Weights of a small image embedding model: muon at rate 0.015.
Rows from block 5 of a small image embedding model, named by matrix and row number. Rows with one number belong to one channel. Each number is 128 + 32 x the weight over its row's rms, rounded and kept within 0 to 255. All counts start at 0.
After each channel's rows are labels from the 100 images, of 14976, where the channel reaches its highest value: "colour at peak" is the nearest of a few named colours to the mean colour under the peak. Only what is clearly more common there than usual is listed. The data: microscope photos of single blood and bone marrow cells.
# convs0: first 3x3 conv (model.blocks.5.convs.0.weight, 144x144x3x3, each kernel summed), inputs 0-143
# convs1: second 3x3 conv (model.blocks.5.convs.1.weight, 144x144x3x3, transposed, each kernel summed), outputs 0-143

convs0.33 [152  95  85 150 158 117 125  98 114 163 117 133 130 113 150  95 175 120 124 168 124 146 178 208  95 194 138 178 112 130  90 166 129 136 142 159 123 141 139  84 164 109  88 114 192 139 142 110 159 144 153 112 140 213 105 114 137 147 106 194 129  74  82 154 104 145 134 175 115 154 154 147 163 198 162 101 135 120 148 106 178 162  72 132 126 135 212 100 126 120 159 155  88 167 139 121 147 127 103 169 153 148 150 158 134 174 131 151 140 188 150 121  95 163 112 159 133 111 209 141 117 155 162 175 139 204 125 143 110 164 202 171 126 109 135 153 106 136 133 143 156 154 173 133]
convs1.33 [ 91 159 131 189 122  97 159 108  94 172  96 164  99 209 113 182 125 169  95 147 155 147  78  97 144 160  63 158 109 104 149  79 147 164 192 142 121 145 159 111 129  99 109 145 112 130 117 117 134 150 107 167 109 157 125 100 136 108 107  62 203 106  90 151 123 127 179 119 106  73 121 114 138 173 114 102 138 105 135  87 146 187 115 130 108 130 135 120 138  91 175 117  71 179 172 115 104 142 133 110 130 128 132 106 155  91 165 154 189 169  83 151 174 119 103 162 116 110 178  82  90 127 113  89 193 151  90 131  91  95 170 138 201 181 142 107 111 143 101 154 134 144 124  81]
colour at peak: purple

convs0.124 [110  73 132 179 135  95 186  87 161 149  91 131 172 192 150 102 132 140 133 162 100 132 131 185 145  73 204 151 118 125 131 175  97 133 117 116 205 144 128 139  96 117 138 140 175 132 126 110  91 209 142 116 179 105 150 122 142  98 139 109  91 113 181 175  97 123 176 116 155 135 178 127 149 187 103 133 140 130 144 137 151 164 118 180 155 122 169 124 108 169 109  57 101 158 103 114 138 160 152 174 122 137 167 141 138  97 128 136 128  47 154 145 125 111 129 131 175 126 159  96 131 121 153 154  91 133  88 174 118 165 138 142 200 117 136  98 132  83 150 169 184 168 147 197]
convs1.124 [149 110 154 121 112 135 155 136  80 108 130 141 110 116  96 147  33 117 123  46 138 163 135 119 164 121  73 127 112 103 149  13 128 170  94 134  80 110 152  98  95 105 126 109 101 131  85 117 101 174 138 204 129 118  76 160 166  60 143 131 147 112 139 122 127 121 114 147  99 134 119 157 146 142 110 110 132  87  61 138 119 131 131 100 163  81 177 122 164 113  94 162 122  91 147 214 119 124  45 178 131  92 150 131 107 109 140 123 164 134 102 189 194 170 169 111 110 183  66 138 158 121 142 106 139 139  97 170 125 134 150 128 106 144 117 131 114 131 111 120 166 100 151 113]
colour at peak: white

convs0.100 [137  83 132  71  91  77 145 118 105 112 101 186 147  91 138 134 124 102 172 152 134 151 110 182 152 161 159 101 127 116 180 124 108  63 152  93  99 200 126  96 102 148 128  65  87 102 104 132 144 152 111  80 125 151 138 142 112 139 115  29 106 133 107 114 104 150  88 115 126  90 115 119  80 122 182 108 115 149 195  92 143 100  74 115  93 209 136 165  88 123 139 133  79 156  95 130 149 104  97 192 157 104 118 155 138 106 121 116 175 100 169 138  82 125  93 131 115 179 170  79 164 146 155 150  92 118 141  54 152 175 115 117  78 170 103 134 153 155 148 149 116 140 132 124]
convs1.100 [  0  94 148 133 103 124 145 142  83 122 146  73  99 128 173 189 116 149  90  99 105 122 118 138 116 154  91 171 128 127 100 127 183 149 150 101 145 136 114 158 133 111 124  76 162 129 153 122 187 140 152 112 186 107 114 164 162 154 145 136 182  88  85 134 102  77 126  80 151 138 119  65 136 146  77 110 168 122 132 146 191 123 138 119 168 111 114 136  90 108 149 137 128  87 173 110 142 169 136 110 163 159 102 148 123 135  72 132 140 166 169  85 128 112 141 122 158 126  41 102 120 210 112 121 125 173 126 164 109 129 124 103 128 134  44 110  82 113 100 139  92  87 115 121]
colour at peak: white

convs0.125 [ 86 161 158 110  93  85 161 134 161  89  90  54  31  69 131 139 183 122 149  99 169 144 108  83 145 112  31 119 170 104 162 110 107 110  98 164 108 112 155 144 161 207 131 114 150 128 172 153 142 116 158 159 138 131 118 140 171 139 150 105  87 140 133 130 176  99 122 111  99 125 138 109 123  86 125 121 152 134 131 160 144 163 108 184 147 179 103 131 105 123 170 121 113 136 152 105 164 171 162  62 107 117  52 131  81 124 183  92 139  79  92 120  92 162 142  89 114 129 110 145 167  99 124 144  92  67 108 152  84  93 144 101 122 191 141 142  90 129 118 154 121  97 128 135]
convs1.125 [ 92 105 100 135 123 102 165 113 105 160 149 189  92 150  88 126 147 122 146  88 178 192 108  93 135  62  83 142 151 115 155 156 139 191 161 201 110 120 118 154 163 128 119 103 115 143 154 139 213 100 183  82  58 142 136  79 177 102 104 119  95 117 140 190 135 111 137  86  93 135 143 113 145  41 116 122 139 137 140 163 134  66 137  78 137 131 141  87 141  83 102  77 125 167 166 125 157 129 112 172 124  90 148  80 155 132 195 166 148 155  77  92 107 110 149 147 124 118 134 158 181  87 118 194 122 137 133 110 164 102 128 137 102 115 127 112 132 114 115 111 119 164 180 104]
colour at peak: blue

convs0.95 [150 122 130 152 103 110 118 115 141 158 101 140 133 141 155 116 128 156 103 132 106 161 123 171 140 128 108 127 141  51 133  81 168 113 137 161 136 113 141 112 124 106 105 102 178 176 141 172 148 155 116 109 133 223 129 116 180 135 117 104 162 118 149  91 208 124 128 163 135 111 125 109 121 111 157 146 181  94 109 108 162 155 102 127  97 152 179 156 121 176 142 183 118 150 154 111 113 110 124 123 143 173 128 190 235 136 127 155 142 213 118 118 175 125 123 182  88 128 177 105 113 194 115 169  85 152 137 151 168 184 110 162 193 113 157 179 173 200 172 121 112 123 145 120]
convs1.95 [121 143 180 133  93 184 135 145 147 156 123 150 155 143  94 156 137  66 127 116 178 129 118 127 101 127 102  94 104 109 151 131 148 149 130 221 116 135 179 125  85 149  95  84 164  67 138 101  74 102 133 151 176 120 151  82  98 100 137 171 152 163 108 116 112  96 128 165  97  99  91  96  94 152 151 110 139 122  87  38 167 119 138 176 122 157 182 214 133  81 141 103 149 125 131 152 160 102 143 156 136 155 136 184 189 139 125 105 120 217 138 155 142 118 156 127  99 150 122 107 113 144 169 192 108  93 183 126 165  98 132 137 215 110 105 157 148 132 138 148 118 112 134 108]
colour at peak: pink

convs0.65 [ 94 121 176 127  54  82 140 181 131 164 121  59 132 132 146 127  88 133 134 117 152 112 128 114 136  90 107 151 161  80 148 118 178 117 131 135 177  81 126  52 123 171 104  66 121 170 126 107 120 126 150 101 125 114 179 129 106 110 131 103 109 102 120 119 139 173 186 130 100 101 186 205  76  88 190 128 127 125  84 133  65 115 143 104 132 120 122 184 156 146 128 133 143  94 158 109  82 138 154 167 183  99  85 119 141 104 151 127 123  94 137 108 188 138 137 178  40 154 116 105 120  82 127 121 114 125 137 180 185 153 108 136 163 110 126 142 143 185 126 109 173  59 123 108]
convs1.65 [156 105 171 146 135  95 126 154 185  62  97 103 209  98 102 106  96 155 153 116 135 128 121 117 139 160 121  54 115 103 117 108 131 119  66 180 154  63 124 170 104 142  90 149 110 123  88 146 105 166  95 108  89 135  49 186 171 128 106 116  73  91 121  89 106 160 115 146 107 131 152 150 119 131 100 178 117  90 118 108 122 172 136 110  61  94 173 127 135 168  96  97 196 134  92 169 156 123 207 138 100 126 163 164 175 116 135 119 119 118 135 136 154 130 133 145  54  63 133 125  64  97 152 111 104 154 150 139 136 172 151 130 143 112 146 129 175 170 140 113 172 113 155 125]
colour at peak: pink

convs0.116 [ 90 124 146  96  89 107  89 167 167 103 122  86  78 125 139  91  82 103 124  67 125  93 105  72 132 111  96 161 155  73  74 103 153 169 141 141 130 152  61  86 111 125 149 110 110 149 128 119 106 104 135  83 142 123 239 215 150 105  71 129 149 133 213 101 143 102 178 153 138 160 149 110 132 134 112 149 137  80 106 133  73 122  99 105  94 121 138 125 153  86 132  93  88  59 108 164 137 151 101 125 143 115 101 105 118 124 138  89  88  74 158 124 142 117 113 140 134 151 100 133 105 204 121 159 112  49 119  96 143 140  94 120 137 111 130  76 107  85 128 144 131 143  87 132]
convs1.116 [170  78 152 107 111 136  81 134 145 111  78 112 145  72 114 126 183 115 125 158 113 110 166 126 164 160 125 102 111 104  96  73 100  74 105 171 196 149  98 139  75 141 191 159 184  90 178 117  73 138 144 125 114 126  96 150 109 106 146 119 109 101 131 172 177 143 129 222 138 158  97  99 118 140 161 158 122 106 145 157 114  56 114  75 122 148 105 112 127 165  92 100 150 131 173 108 161 156 143 120 121 123 127 106 170 141 202 129 100 110 114 101 168 128  98 115 101  89  86  73 133 107  86 131 119  60 175 182 164 158 112 171 137 117 151 139  99 183 161 115 157 179 123 131]
colour at peak: pink

convs0.97 [151  92  93 125 211 164  86 179 126 149  72  31  85  99 127  47 104 128 123 151 130  88  88  95 132 122 151 117 206 157 152 110 179 149 160 155 108 140  96 175 188  99 136 151 135  92  77 106 130 134 137 139 122 109 118  85 114 127 153 130 105 170 113 134 102  88 126 114 104 164 126  99 140 111 122 164 153  97 130 186 109  92 137 118 154 141 178  76 115  91 129 154 168 188 121 156 143 159 125 113  84 154 137 173 102  92 109 101  83 130  83 145 128 123 159 120 143  83 150 145 117  89 164 140 104 122  78 102 132  71  85 114 103 133  53  60  98 139 155 104 103 121 126 130]
convs1.97 [111 105 111 149 150 140 135 122 140 126 156 132 155 128 124 159 162 135 150 137 177 133 127 124 136 136 124 118  81  96 114  74  90 141 132 120 134  83 147 171 178 185 185 104 177 110 195 180 157 112 111  39 118 132 128 114 105 133 128 106 102 156 121 106  73  73 108 131 104  83  86 196 101 158 134 116 154 121 125 162 138 129 123  81  86 130 103 174  86 102 130 154 162  95 140 222 114 164 167  75 107  92  74 138 154 140 158  61  83 131 133 107  75  98 142 155 139 128 144 141 107 158  69  92 118 100  62  90 111 148 136  84 110 164 100 114  93 103 201 108  96 147  91 109]
colour at peak: blue; black

convs0.73 [177 102 106 105 115 112 143 123 134  71 138 139 110  94 136  75 118  97 138 108 142 131 120 129 122  94 133  90 105 139 196 135  34 107 129  97 104 162 122 155 200 116  27  98  41 160 104 156 129  93 130 147 131 162 133 113 144  73 192  94 180 166 138 131  71 143 126 123 157 122 132  69 125 113 129 134 143 131  94 150 186 115 144 162 137 113 147 170 112 107 116 127 154 130 106 130 117  87 146 104  44 137 125 131 121 129  99  99 135 146  70 100 130 107 120 129 174 155 108 110 146 131 170 129  43 129 163 126 102 112  82 132 132  97  93 104  99  71 210 112  84 151 134 137]
convs1.73 [149 113 126 100 129 112 120 112  93 119 141 165 184 172 175 120 134 166 128 105 177 174  50 131 153 113  97 155 124  88 165 147 107 165 127 113 126 136 167 150 211  81  74 102  88 139 199 146 130  78  67 103 173 184 151 123 124 105 115 106 127 158 109 126 170  96 111 126 119 149 157 110 114 172 111  87  91 100  75 140 103 144 106  66 112 138 116 117 170 122 106 116 126 146 171  94 138 105 187 120 164 110 105 194 126 155 133 151 173  83  41 125 108 102 125 154 145 130 107 176 170 119 100 134 137 131 117 156 130  67 191 129 147 197 116 178 144 117 139 119 118 124 192 146]
colour at peak: pink

convs0.109 [101  84 109 164 111  80 121 179 116 126  82 106 112 141 141 114 112  78 127 147 147 117 106 115  99 111  92 135 144 135 121 104  82 123  98 137 169 141 164 137 111  99 121 117  72 106 143 146 133 232 107  60  92 142 135  83 130 101 132 106 121  99  75  89 183 130 109 143 147  97 168 119 114 144 122 123 203 118 159 139  53 133 115 159 158 167 118  89 116 153  78  16 125 161 157 106 136 125 108  95 182 121 161 149  67 131 118 128 138 179 173 101 147 107 179 124 124  76 182 111  91 129  94 125  83 125  70 165 106 162 129 170  89 119 155 115 134 101  76 168 134 100 114 137]
convs1.109 [ 56 130 113 145 130 147  96 153 150 139 150  78  74 136 124 128 110  83 112  94 125 154 140 137 140 108 162 115  86  71 136 115 103 139 165  96 167  87 148 113 151  94 138 154 149 137 108  85 171 154 128 155 122 137 100 142 197 135 129 136 132 131 153 144 139 121 176  99 113 177 118  45  87  59 137 161  76  60 107 122 126  44 145  78 141 108 132 135 187 137 173  87 111  94  78 154 131 124 137 167 157 130 154 172 143  90 134 143 135 103 148 123 136 150 154 110 125 136  28 131  99 208 147 148  58 110 120 144 167 133 122  78 101 144 148 119  81 141  80 102  82 118 110 169]
colour at peak: white

convs0.90 [ 83 103 113 181 108 120 115 105 104 145 127 165 111 186 107 167 111 194  87 108 135 133 112 158 120  56 126 166 121  93 189 127 124 113 153 192 114 161  83 136 149  94 176 162 122  91 156 132 120 131 173 161 124 151 113 118 158  79 124  90  54 135 140 151 151 100 120 118  85  95 122  77 129  80 113 141 195 149 142 118 129 121 162 195 130 124 131 122 101 122 128  89 141 151 132  85 119 154 135 104  31 128 133 152 192  80 141 130 125 121 158  83 170  93  92 125 124 175 136 145  85  90 150 134 144 131 105 123 158 140 154  50 147 125 152  19 170 155 149 141 112 144 136 136]
convs1.90 [177 142 119 123 110  77 143 182  85 153 136 102 141 170 111 156 138 142 120 145 161  90  77 121 120 126 122  81  62  92 131  69 114 154 157 137 133  96  83 183 202  79  68 106 184 101 143 141 157 138  58 112 135 142 179 111 188  93  98 114 147 144 125 144 111 119 141 129 113  90 166 132  98  88 189 122  97  85 116 133 113 120 132 158 126  98 150 155 150  87 210 117 172 127 125 131 139 126 133 158 123 139 150 148 175  79 111  57 104  66 104 118 138 145 197  73  69  94 112 163 116 143 125 156 162 136 112 165  85 118 154 106 145 115  75 129 117 140 194 122  98 130 137 150]
colour at peak: pink

convs0.118 [194 143 128 105 114 129 141 151 144 155 206 160 115 194 139 109 126 131 108 155 123 115 155 195 138  93 170 135 118  87 147 153 160 129 158 148 190 103 129 120 145 116 113 125 146 106 102 126 160 182 177 115 125 122 122 134 210 126 149 170 181  97 157 152 128 159 132  99 156 125  94 166 127 177 138 150 156 137 100  95 180 171  98 109 107 129 131  94 154 154 145  88 130 158 188  97 179 122 133 144 147 119 149 163 121 127  97  96 196 204 123 157 161  80  86  94 146 127 175 111 147 182 159 177 201 130 132  53 107 151 158 170 111 152 118  68 154 133 121 135 134 165 156 180]
convs1.118 [155 183 131 162 126  96 178 157 114 164  67 178 119 134 104 119 189 211 108 125 130  58 181  90  94 159 131 200 133 112 145 116  96 177 160 113 119  89 121 154  96 160 117 114 122 116 166  94 112 120 123 135 103 178 107 148 138  72 149 192 126  97 102  86 125 109 128 127 120  67 160 206 147 111 107 108  92 114 116 100 129 125 148 148 117 170 140 173 144 111 142 153 100  56 146 142 143 126 119 143 139 170 109 129 122  87 154 125 182 171  81 147 220 107 107 122 136 139 143 162 130 161 141  92 197 125 135 125  99 131 103 134 164 192  87 126 144  94 179  91 126 105 145 122]
colour at peak: purple

convs0.50 [102 135 161 128 100  39 139 121 116 118 115 117 140 120 106 152 124 118 107 103 101  91 137 109 115  74  61 179 136 147 162  91 117 110  86 138 158 215 100 135 115 135 111 129  60  82 101 102 115 148 103 138  84 122 141 136 165 116 121 125 115 136 162  74 126 152 166 109 101  68 116 121 104  81 139 111 123 104  60 121  64  95 174 141  82 165 102  95  97  67 120 107 122 121 158 130 120 146 136  45 132  89 131  90  62 171 116  77 145 156 117 131 125 192 123 128  92  68 115 130 114  83 109 108 144 113 104 143 152 142 134  80  97 149 160 115  40 105 103  86 127 116  71 105]
convs1.50 [ 60 118 112  78 151 133  87 116 139 162 111 127  96 162 164 227 112 165 168 129 124 155 111 170 128 144 164  32 120 117 139 122 131 111 143 124 105 143 150  80 119  97 123 170 108 145 107 130 137 136  99 147 152 132 114  85 153 133 123 155 136 133 152 149 144  98 107 132  93 131 118 108  88  64 240 151 144 110 141 122 171  84 145  89 118  99  97  89  88 138 119 112 119 106 106 140 170 114 116  54 196 137  68 134 150 177 156 176 144 151 141 151 116 137 137 151 206 124  40 115 146 186 121 180 113  86 110 143 113 111 127 130 121 120 194 129 138 126 127 101 129 159  88 150]
colour at peak: white

convs0.52 [132 114  88  73 131 114  98 166 132  89 129 128  79  77  98  99 137 125  90  86  74 115 143  97 146 181  88 119 144 156 150 109 110 144 101  97 122 121 147 140  86 143 167 151  95 165  85  56  92  90  65 121 102 136 117 101 126  99 142 140 112 120 143 102 146  65 154 109 132 151 133 140 106  75 117 130  81  72 116 139 110  97 163  98 130 147  90  90  82 141 126 125 112 115 128 149 126  93  98 137 122 141 100  73 128 128  45 127 153  46 240 148 149 122 149 109  99 147 107 114  67 133  93  95 124 116  64  64  90 106 140 163 160 146 166  98 111  96  58 124 118 138 131  98]
convs1.52 [ 98 154 127 109 115 168 156 131 117 138 122 127 132 120 197 153  89 157 113 127 150 152 137 139 121 134 147 140 127  99 113 113 152 156 133 120  59 135 178 170  85 112 150 148 124  74 171 117 164 210 124 136  98  53 150 102 124 140 156 116 123  91 161 126  57 122  82 110  85  83 169 115 141 129 185 147  79 143 142  91 144 125 143 158 156  86  76 113 120 167 119 131 169 109 119  89 159  75 120  89 183 125  81  57 150 138 221 162 140 147  86 178 148 103 131 121 152  99 110 155 124 148 170 215 127  88 144 121 144 152 176 136 128 103 149 169 172 179 184 126 116 113 104 124]
colour at peak: pink

convs0.46 [ 65 144 136 177  95 144 156  62 172 133 105 114 121 104 119  93 112 177 122 110 136 160 120 115 149  81  81 117 112 108 124 129  89  69  80 113 133  93  96 167 150 130 141 137 167 113 140 122 171 102  80 166 108 162 125 144 102  42 153 155  78 153 121 144 116 128  90 123 142 111 100  51  92 109  93  99 180  81  65 147 143 167 113 204 148 152 131  77  98 107 117 109  95 107 141  87 149 189 161 166  74 135 166  74  87 150  67  99 124  89 139 130 105 148 148 130 107 135 100 101 103  97 173 118  80 106 113 136 117 103 155 178 141  94 137 103 131 119  76 103 137 102 111 185]
convs1.46 [ 88  81  74 187 133 163 124 171 206 154 162  85 142 140 114 139 141 113 131  89 174  52 142 105 138 112 114 129 135 170 173 137 107 134 159 118  89 158 147 106 153 157 145 129 151 130 198 132 215  70  95 159 167 129 121 132 156  81 127 104 135 153 126 182 129 144 108 143 131 156 116 119 140  42 115 149 135 120 115 123 123 116 137  81 144 189 139 124 115 112  67 171 147 131  94 213 163 129 146 127 157 123 111 149 116 125 178 153  88 120 102 135 117  87  91 122  93 141 127 151 176 155  75 141 137  99 135 146 149 164 131 169  86 165 205 117 115 134 140 137 204 163 161 104]
colour at peak: blue

convs0.112 [157 122  95 158 119  71 138  73 140 126 118 157 102  97 129 178 116 138 107 155 169 125  68 113 117 144 124 173  87 101 100 133  71 156 118 155 117 116  76  91 104 119 244  59 163 127 140 137 132 135 108  87 103 153 130 163 156  65  93  90 118 119 149 144 142  82 122 146 134  73 138  85 132 141 104 127 113 152  74  92 145  89 128 142 104 137 111 157 131 154 122  96  57 210 158 134 120 134 107 183 140 130 134 136 142  95  95 141 193 143 188 117 184 128 111 180 123 165 162 133 117 143 132 138 152 124  63 134  97 118 153 144  74 115 128  77 131  96  61 120 136 135  66 151]
convs1.112 [ 90 117  70  72 132  96 118 106 150 140 137 117  77 111 131 162  68 170 128 103 124 151  70 180  93 181 107 143 142 135 121 149  83 128 118 129 154 113 149 107 150 123 112 171 165 165 117 141  73 102 113 128 146 121 110 144 159 132 129 182 152 128 112 130  85  90 120 139 104 123  90  37 144 124 118 180 126  95 139 130 106  73 126 115 107 103 112 148 140 161 130 153 140 119 191 146 155 150 156 128 200 119 183 161 141  88 169 184 177 136 157 125 158 101 147 154 138  84  94  99 122 175 117 143  79 108 218 134 137 114 156  69  79  59 112 167 146 175  71 142 198 120 132 130]
colour at peak: white

convs0.106 [138 154 169 118 145 120 190 144 121 115 225 146 173 139 147  95  91 178 134 139  90 123 152 182 101 167 130 150  89 122 166 142 181 118 152  79 189 148 173 150  99 129  91 134 149 163 142 103  88  89 118  75  84 137 114  65 211 164 142 157 112 106 133 126 168  66 114 129 117 156 147 157 132 112 134 155 100 121 134 101 100 132 197 141 131 152 160  96 122 172 158  93 127 140 176 123 141 121 111 182 111 140 166 185 132 148 117 148 218 180 113 169 169 165 158 126 161 145 180 138 142 174 130 104 141 127 114  98 135 150 122 158 148 154 122 137 144  97 128 175 163 130 147 203]
convs1.106 [113 115 164 143 119 124 146 164 143  84 129 135  89 137 158 133  77 235 133 159 105 122 180  65 168 137 132 104 145 181 128 149  81 127 117 129  73 160 108 103 157 111  72 141 142 123  84  94 126 101 125 131 134 120 164  92 132  74 164 165 128 156 105 141 129 164 173 154 162 164 145 191 163 130 137 132 120  85 170 121 132 163 149 194 146 139 131 120 166 135  89 174 119  98  90 136 119 105 167 124 146  78 156 145 132 141 120 177 133 124 138 165 235 106 114 133 128 183 163  68 145 181  85 116 169 120  67 140 182 113 138  76 146 155 179  80 149 123 147 143 112 102 152 121]
colour at peak: white

convs0.123 [103 145 114 157 145 134 153 144 138 105  86  53 103  97 150 106 139 126 167 187 123 138 195 116 150  77  81  88 134 104 120 125 116 108 113 152  93 125 166  97 130 114 119 114  85 133 154  82 177 131 122  86 146 141 189 155 245 125  92 106 128  91 107 133 162  91 111 124 148  93 104 161 175  76 155 115  91 136 114  84 120 161 112 131 130 129 109 111  93 120 118 172 108 119 113 108  68 142 164  90  90 148 108 129 215  52 182 109  99  74 103 142 123 121 142 108 138 129  84 148  86 100 110 178  98 100 131 180  93 113 189  92 147 166 122  96 156 129 176 116 139 112 110 173]
convs1.123 [ 86  98  81  95  98 119 137 159 177 135 148 211  75 164  90 131 173 145 102 125 115 139 115 102 100  86  86 191 107 113 136 122 138 113 133 160  92 145 118 121 111 168 123  97 120 146 181 111 128 128 107 183  84 103 179 153 202 116 147 144 111 132 139 219 116 100  49 155 125 101 101 116 127  65 104  79 124 144  86 130 106  70 205 102 140  97 142 136 162  77  74 106 121 130 115 150 125 111 172 124 131 124  91 139 108 134 169 181 141 180 128 142 140  98  59 124 135 129 119  89 122 109 129 171 111 193 186 119 124 106 128 110 122 112 124 171  99 135  80 142 114 173 156 128]
colour at peak: blue; purple

convs0.138 [138 111 184 137 143  97 131 157  96  63 136 129 131 122 124 126 109 121 150 167  95 100 114 154 146 129 157 122 126 188 164 161 114 163 158  62 165 143 146 213 131 137  81 136 118  55 125  96 107 135 166  77 171  65 141 147  76 152 122 108  96 129 155 150 116 112 135 131 179  68 155  89 153 113 187 157 106 150 142 122 156 115 171 144 155 104 121 131 113 131 134 173 115 179 106 141 103 128 107  86 128 110 134 158 193  75  61 170 172  76 118 138 164  83 180 109 174 156  87 161 138 111 145 100  55 117  95  78  78 172 144 109 135 160 132  86 139 133 138 107 136 169  89 114]
convs1.138 [145 133  85  90 113 164 106 154 128  48 156 147 118 120 135 151  60 127 152 184 132 107 155 114 138 110 129 114 139 114 107   0 152 137 110 171 100 131 185 103 131  70 103 121 120 106 101 136  89 154  81  66 187 119  82 145 152 229 101 149 117 125 163 157 144 121 142  94 147 143 145 118  92 120 117  44 114 158  77 158 112 180 106 119 129  77  74 124 169 144 133 133 176 113 142 186 144 122 136  79 127  81 113 158  89 137 140 123 145 116 117 147  87 138 136 125 179 193  82 149 100 141 115 139 149 142 113 170 101 116 150 120 106 150 136 105 137 129 112 164 121  80 132 129]
colour at peak: white

convs0.42 [108 124  87  88 200 117 177  98  88 139  99  82 100 144 129 138 126 108 187 128 119 147  83 114 183  73 156 106 108 106 108 123  97 129 116 157  94 143 163 198 121 110  85 143 104  35 191 111 143 123 179 118 118  85 112 166 146  46 125  80 152 140 112 119  98 120 108  84 150 136 147 121 173 156 130 142 147 149 131  94  92  96 123 197 112 150 110 115 146 166  96 146 192 144 127 128 136 119 137  98 135 104 121 174  86 102 134 173 109  58 104 126 132 143 204 157 181  79 132  98 127 119  93 180  58 103 126 125 107 148 138 130 157 144 105  99 126  89 162 142 101 141  90 165]
convs1.42 [165 137 100 112  96  91 186 184 143 114 180 202  86 124  99 151 152 141 121  79 134 164 103 142  98  99 100 120  71 111 115 123 118 140 137 122 121 155 178 108  76 169  65  94 122  99 139 126 127  96 175  68 159 177 138  87 135  56 133 109 107 149 104 168 114 149 114  83 113 140 101 133  72  35 118  55 138 116 113 114 111 152 140 116 110 105 109 119 180 102 153  93 131 112 126 134  83 179 159 109  94 126 120 175 126  79 147 191  84 105 151  75 155 101 110 123 157  82 114 112 124 103  88 145 104 166 113 113 134 115 147  79  94 170 181 123  89 137 103 152  94 164 165 114]
colour at peak: blue

convs0.89 [ 99 162 116 137 124 114 139 130 194 174  93 113  62 101 161 130 133  82 129 124 165 129 164  65 152  79  84  97 102  90 142 139 114 162 111 167 115 161 105  69 146 151 144  73 129 128 127 105 134 199 154  91 179  75 169 127 152 155  71 108  71 133 171 142 132 152 180 119  56 125 125 118 129 126 126 146 168 119 179 150 100 148 153 123 159 134  90 117 120 108 164  70  62 159  88 141 138 109 149 124 165 155 129 110 179  93 123 139  94  70  79 194 117 138 115 126  53 148 124 122 105 102 143 153 109 128 111  91 117 143 188 124  89 125 137 101 139 121  83 110 174  94  80 174]
convs1.89 [133 101  79 138 120 156  80 124 154 141 125 184  95  86 167 148 174 103 137  98 112 150 145 132 101 132 144 121  73 145  97 173 152  67 125 147  72 157 129 145 130 155 141 124  97 151 130 144 146 172 112 152 154 169  81 191 177 120 154 149  78 131 142 116  61 113 145 159 177 119 129 124 122  80 115 114 136 117  83 198  82  68 152  62 160 128 149 146  85  74  82 145 117  58  84 154 160 115 150 175 177 119 139  94 151  94 136 145 158 147 166 162 151 186 128 155 108 136 119 109 131 144 139 142  95 195 110 111 166  89 119  76 145  68  90 136 123  99 148 121 202 145 107 108]
colour at peak: blue

convs0.57 [161 105 127  85  81 114 181  82 169 114 172 115 138 157 149 124 168 131 111 109 141 113 146  82 149  83 106  72 118 139 152 110 232 138 164 122 111 117 129 116 121 179  92  94 146 124  67 148 124  85 147 127 148  58 180 127 177 113 140 192 174 147  95 118  91 143 135 104  76 127 156 103 171 149 151 105  97 147 155 144 150  88 173 122 100 126  95  88 143 151 139 132 143 125 102 127 149 194 119 164 126 127 147  87  66 104 141  74 195 171 125 149 194 121 158 110 152 116 136 175 121 206 125 152 166 104 118 133  75 146 121 194  90 103 110 116 100 137 141 124 150  98 131 175]
convs1.57 [103 132 109 158 157 113 125 148 103 110  83 229 107 151 115 118  93 114 147 136 118 152 107 129 155  94  89 145 134 154 177  86 101 145 172 126 119 124 120 151 143 120  57 166 159 152 155 107 144  85 113 161 116 152  88 167 189 132 159 174 150 125  74 120  87 112 153 110 152 138 144 158  84 117  75  96 144 103 105 101 123 115 113 112  90  90  94 151 157  65 152 166 124 173 149 142 108 172 125 123 124 126 160 124  97 132 158  99 169 139  80 116 195 192 213  99 160 170 173 134 134 183 118 165 152  85 148 107 139 110  99  51 145 148 159  95 179 134  52 158 124 129 164 118]
colour at peak: purple

convs0.64 [ 79 102  95  80 116 154 127  78 115 190 138 149 131 156 150 103  91 131 128 150 120 153  42 140 103 149 126  39 126 179 124  82  66 113 139 124 111  95 133 148 161 139 160  92 145 126 140  94  96 152  99 132  97 109 101 110  53 140 133  86 157 129  92 115 173  25 106 128 110  55 107  70 111  74 159 130  79 104 181 130 134 126 164 101 145 131 131 164 102 140 129 179 123 128 195 118 102 106 137 162 111 133 185 141 122 123  88 169 115 128 143 166 183 106 126 125 109 126 129 146 147 119 132 119 100 168  64  82 114 111 132  91 127 116  53 167 124 113 139 174 141 131 161 133]
convs1.64 [ 89 158 124 105 159  91 139 154 181 140 128 109 110 106 107 145  87 146 141 152 152 149 185 119 113 196 174 151 103 110 100  70  83  71 109 207 130  95 164 139 155 133 129 116 122  95  52 128 113 171 105 129 139 162 112 106 188 182 107 167 137 122 150  99 159 114 196 129 152 132 116  90 118 162 122 157 127 129 111 151 106 106 138 146 137 123 122 118 151 141 150 134 149  78 167 131 147  84  86 169 194 130 137 170 109 132 158 182 171 120 182 136 117 125 118 144 170 154  74 204  84 170 128 118 119 122 170 135 176  93 188 121  90 154 115 200 121 125 140 112 121  47 153 162]
colour at peak: white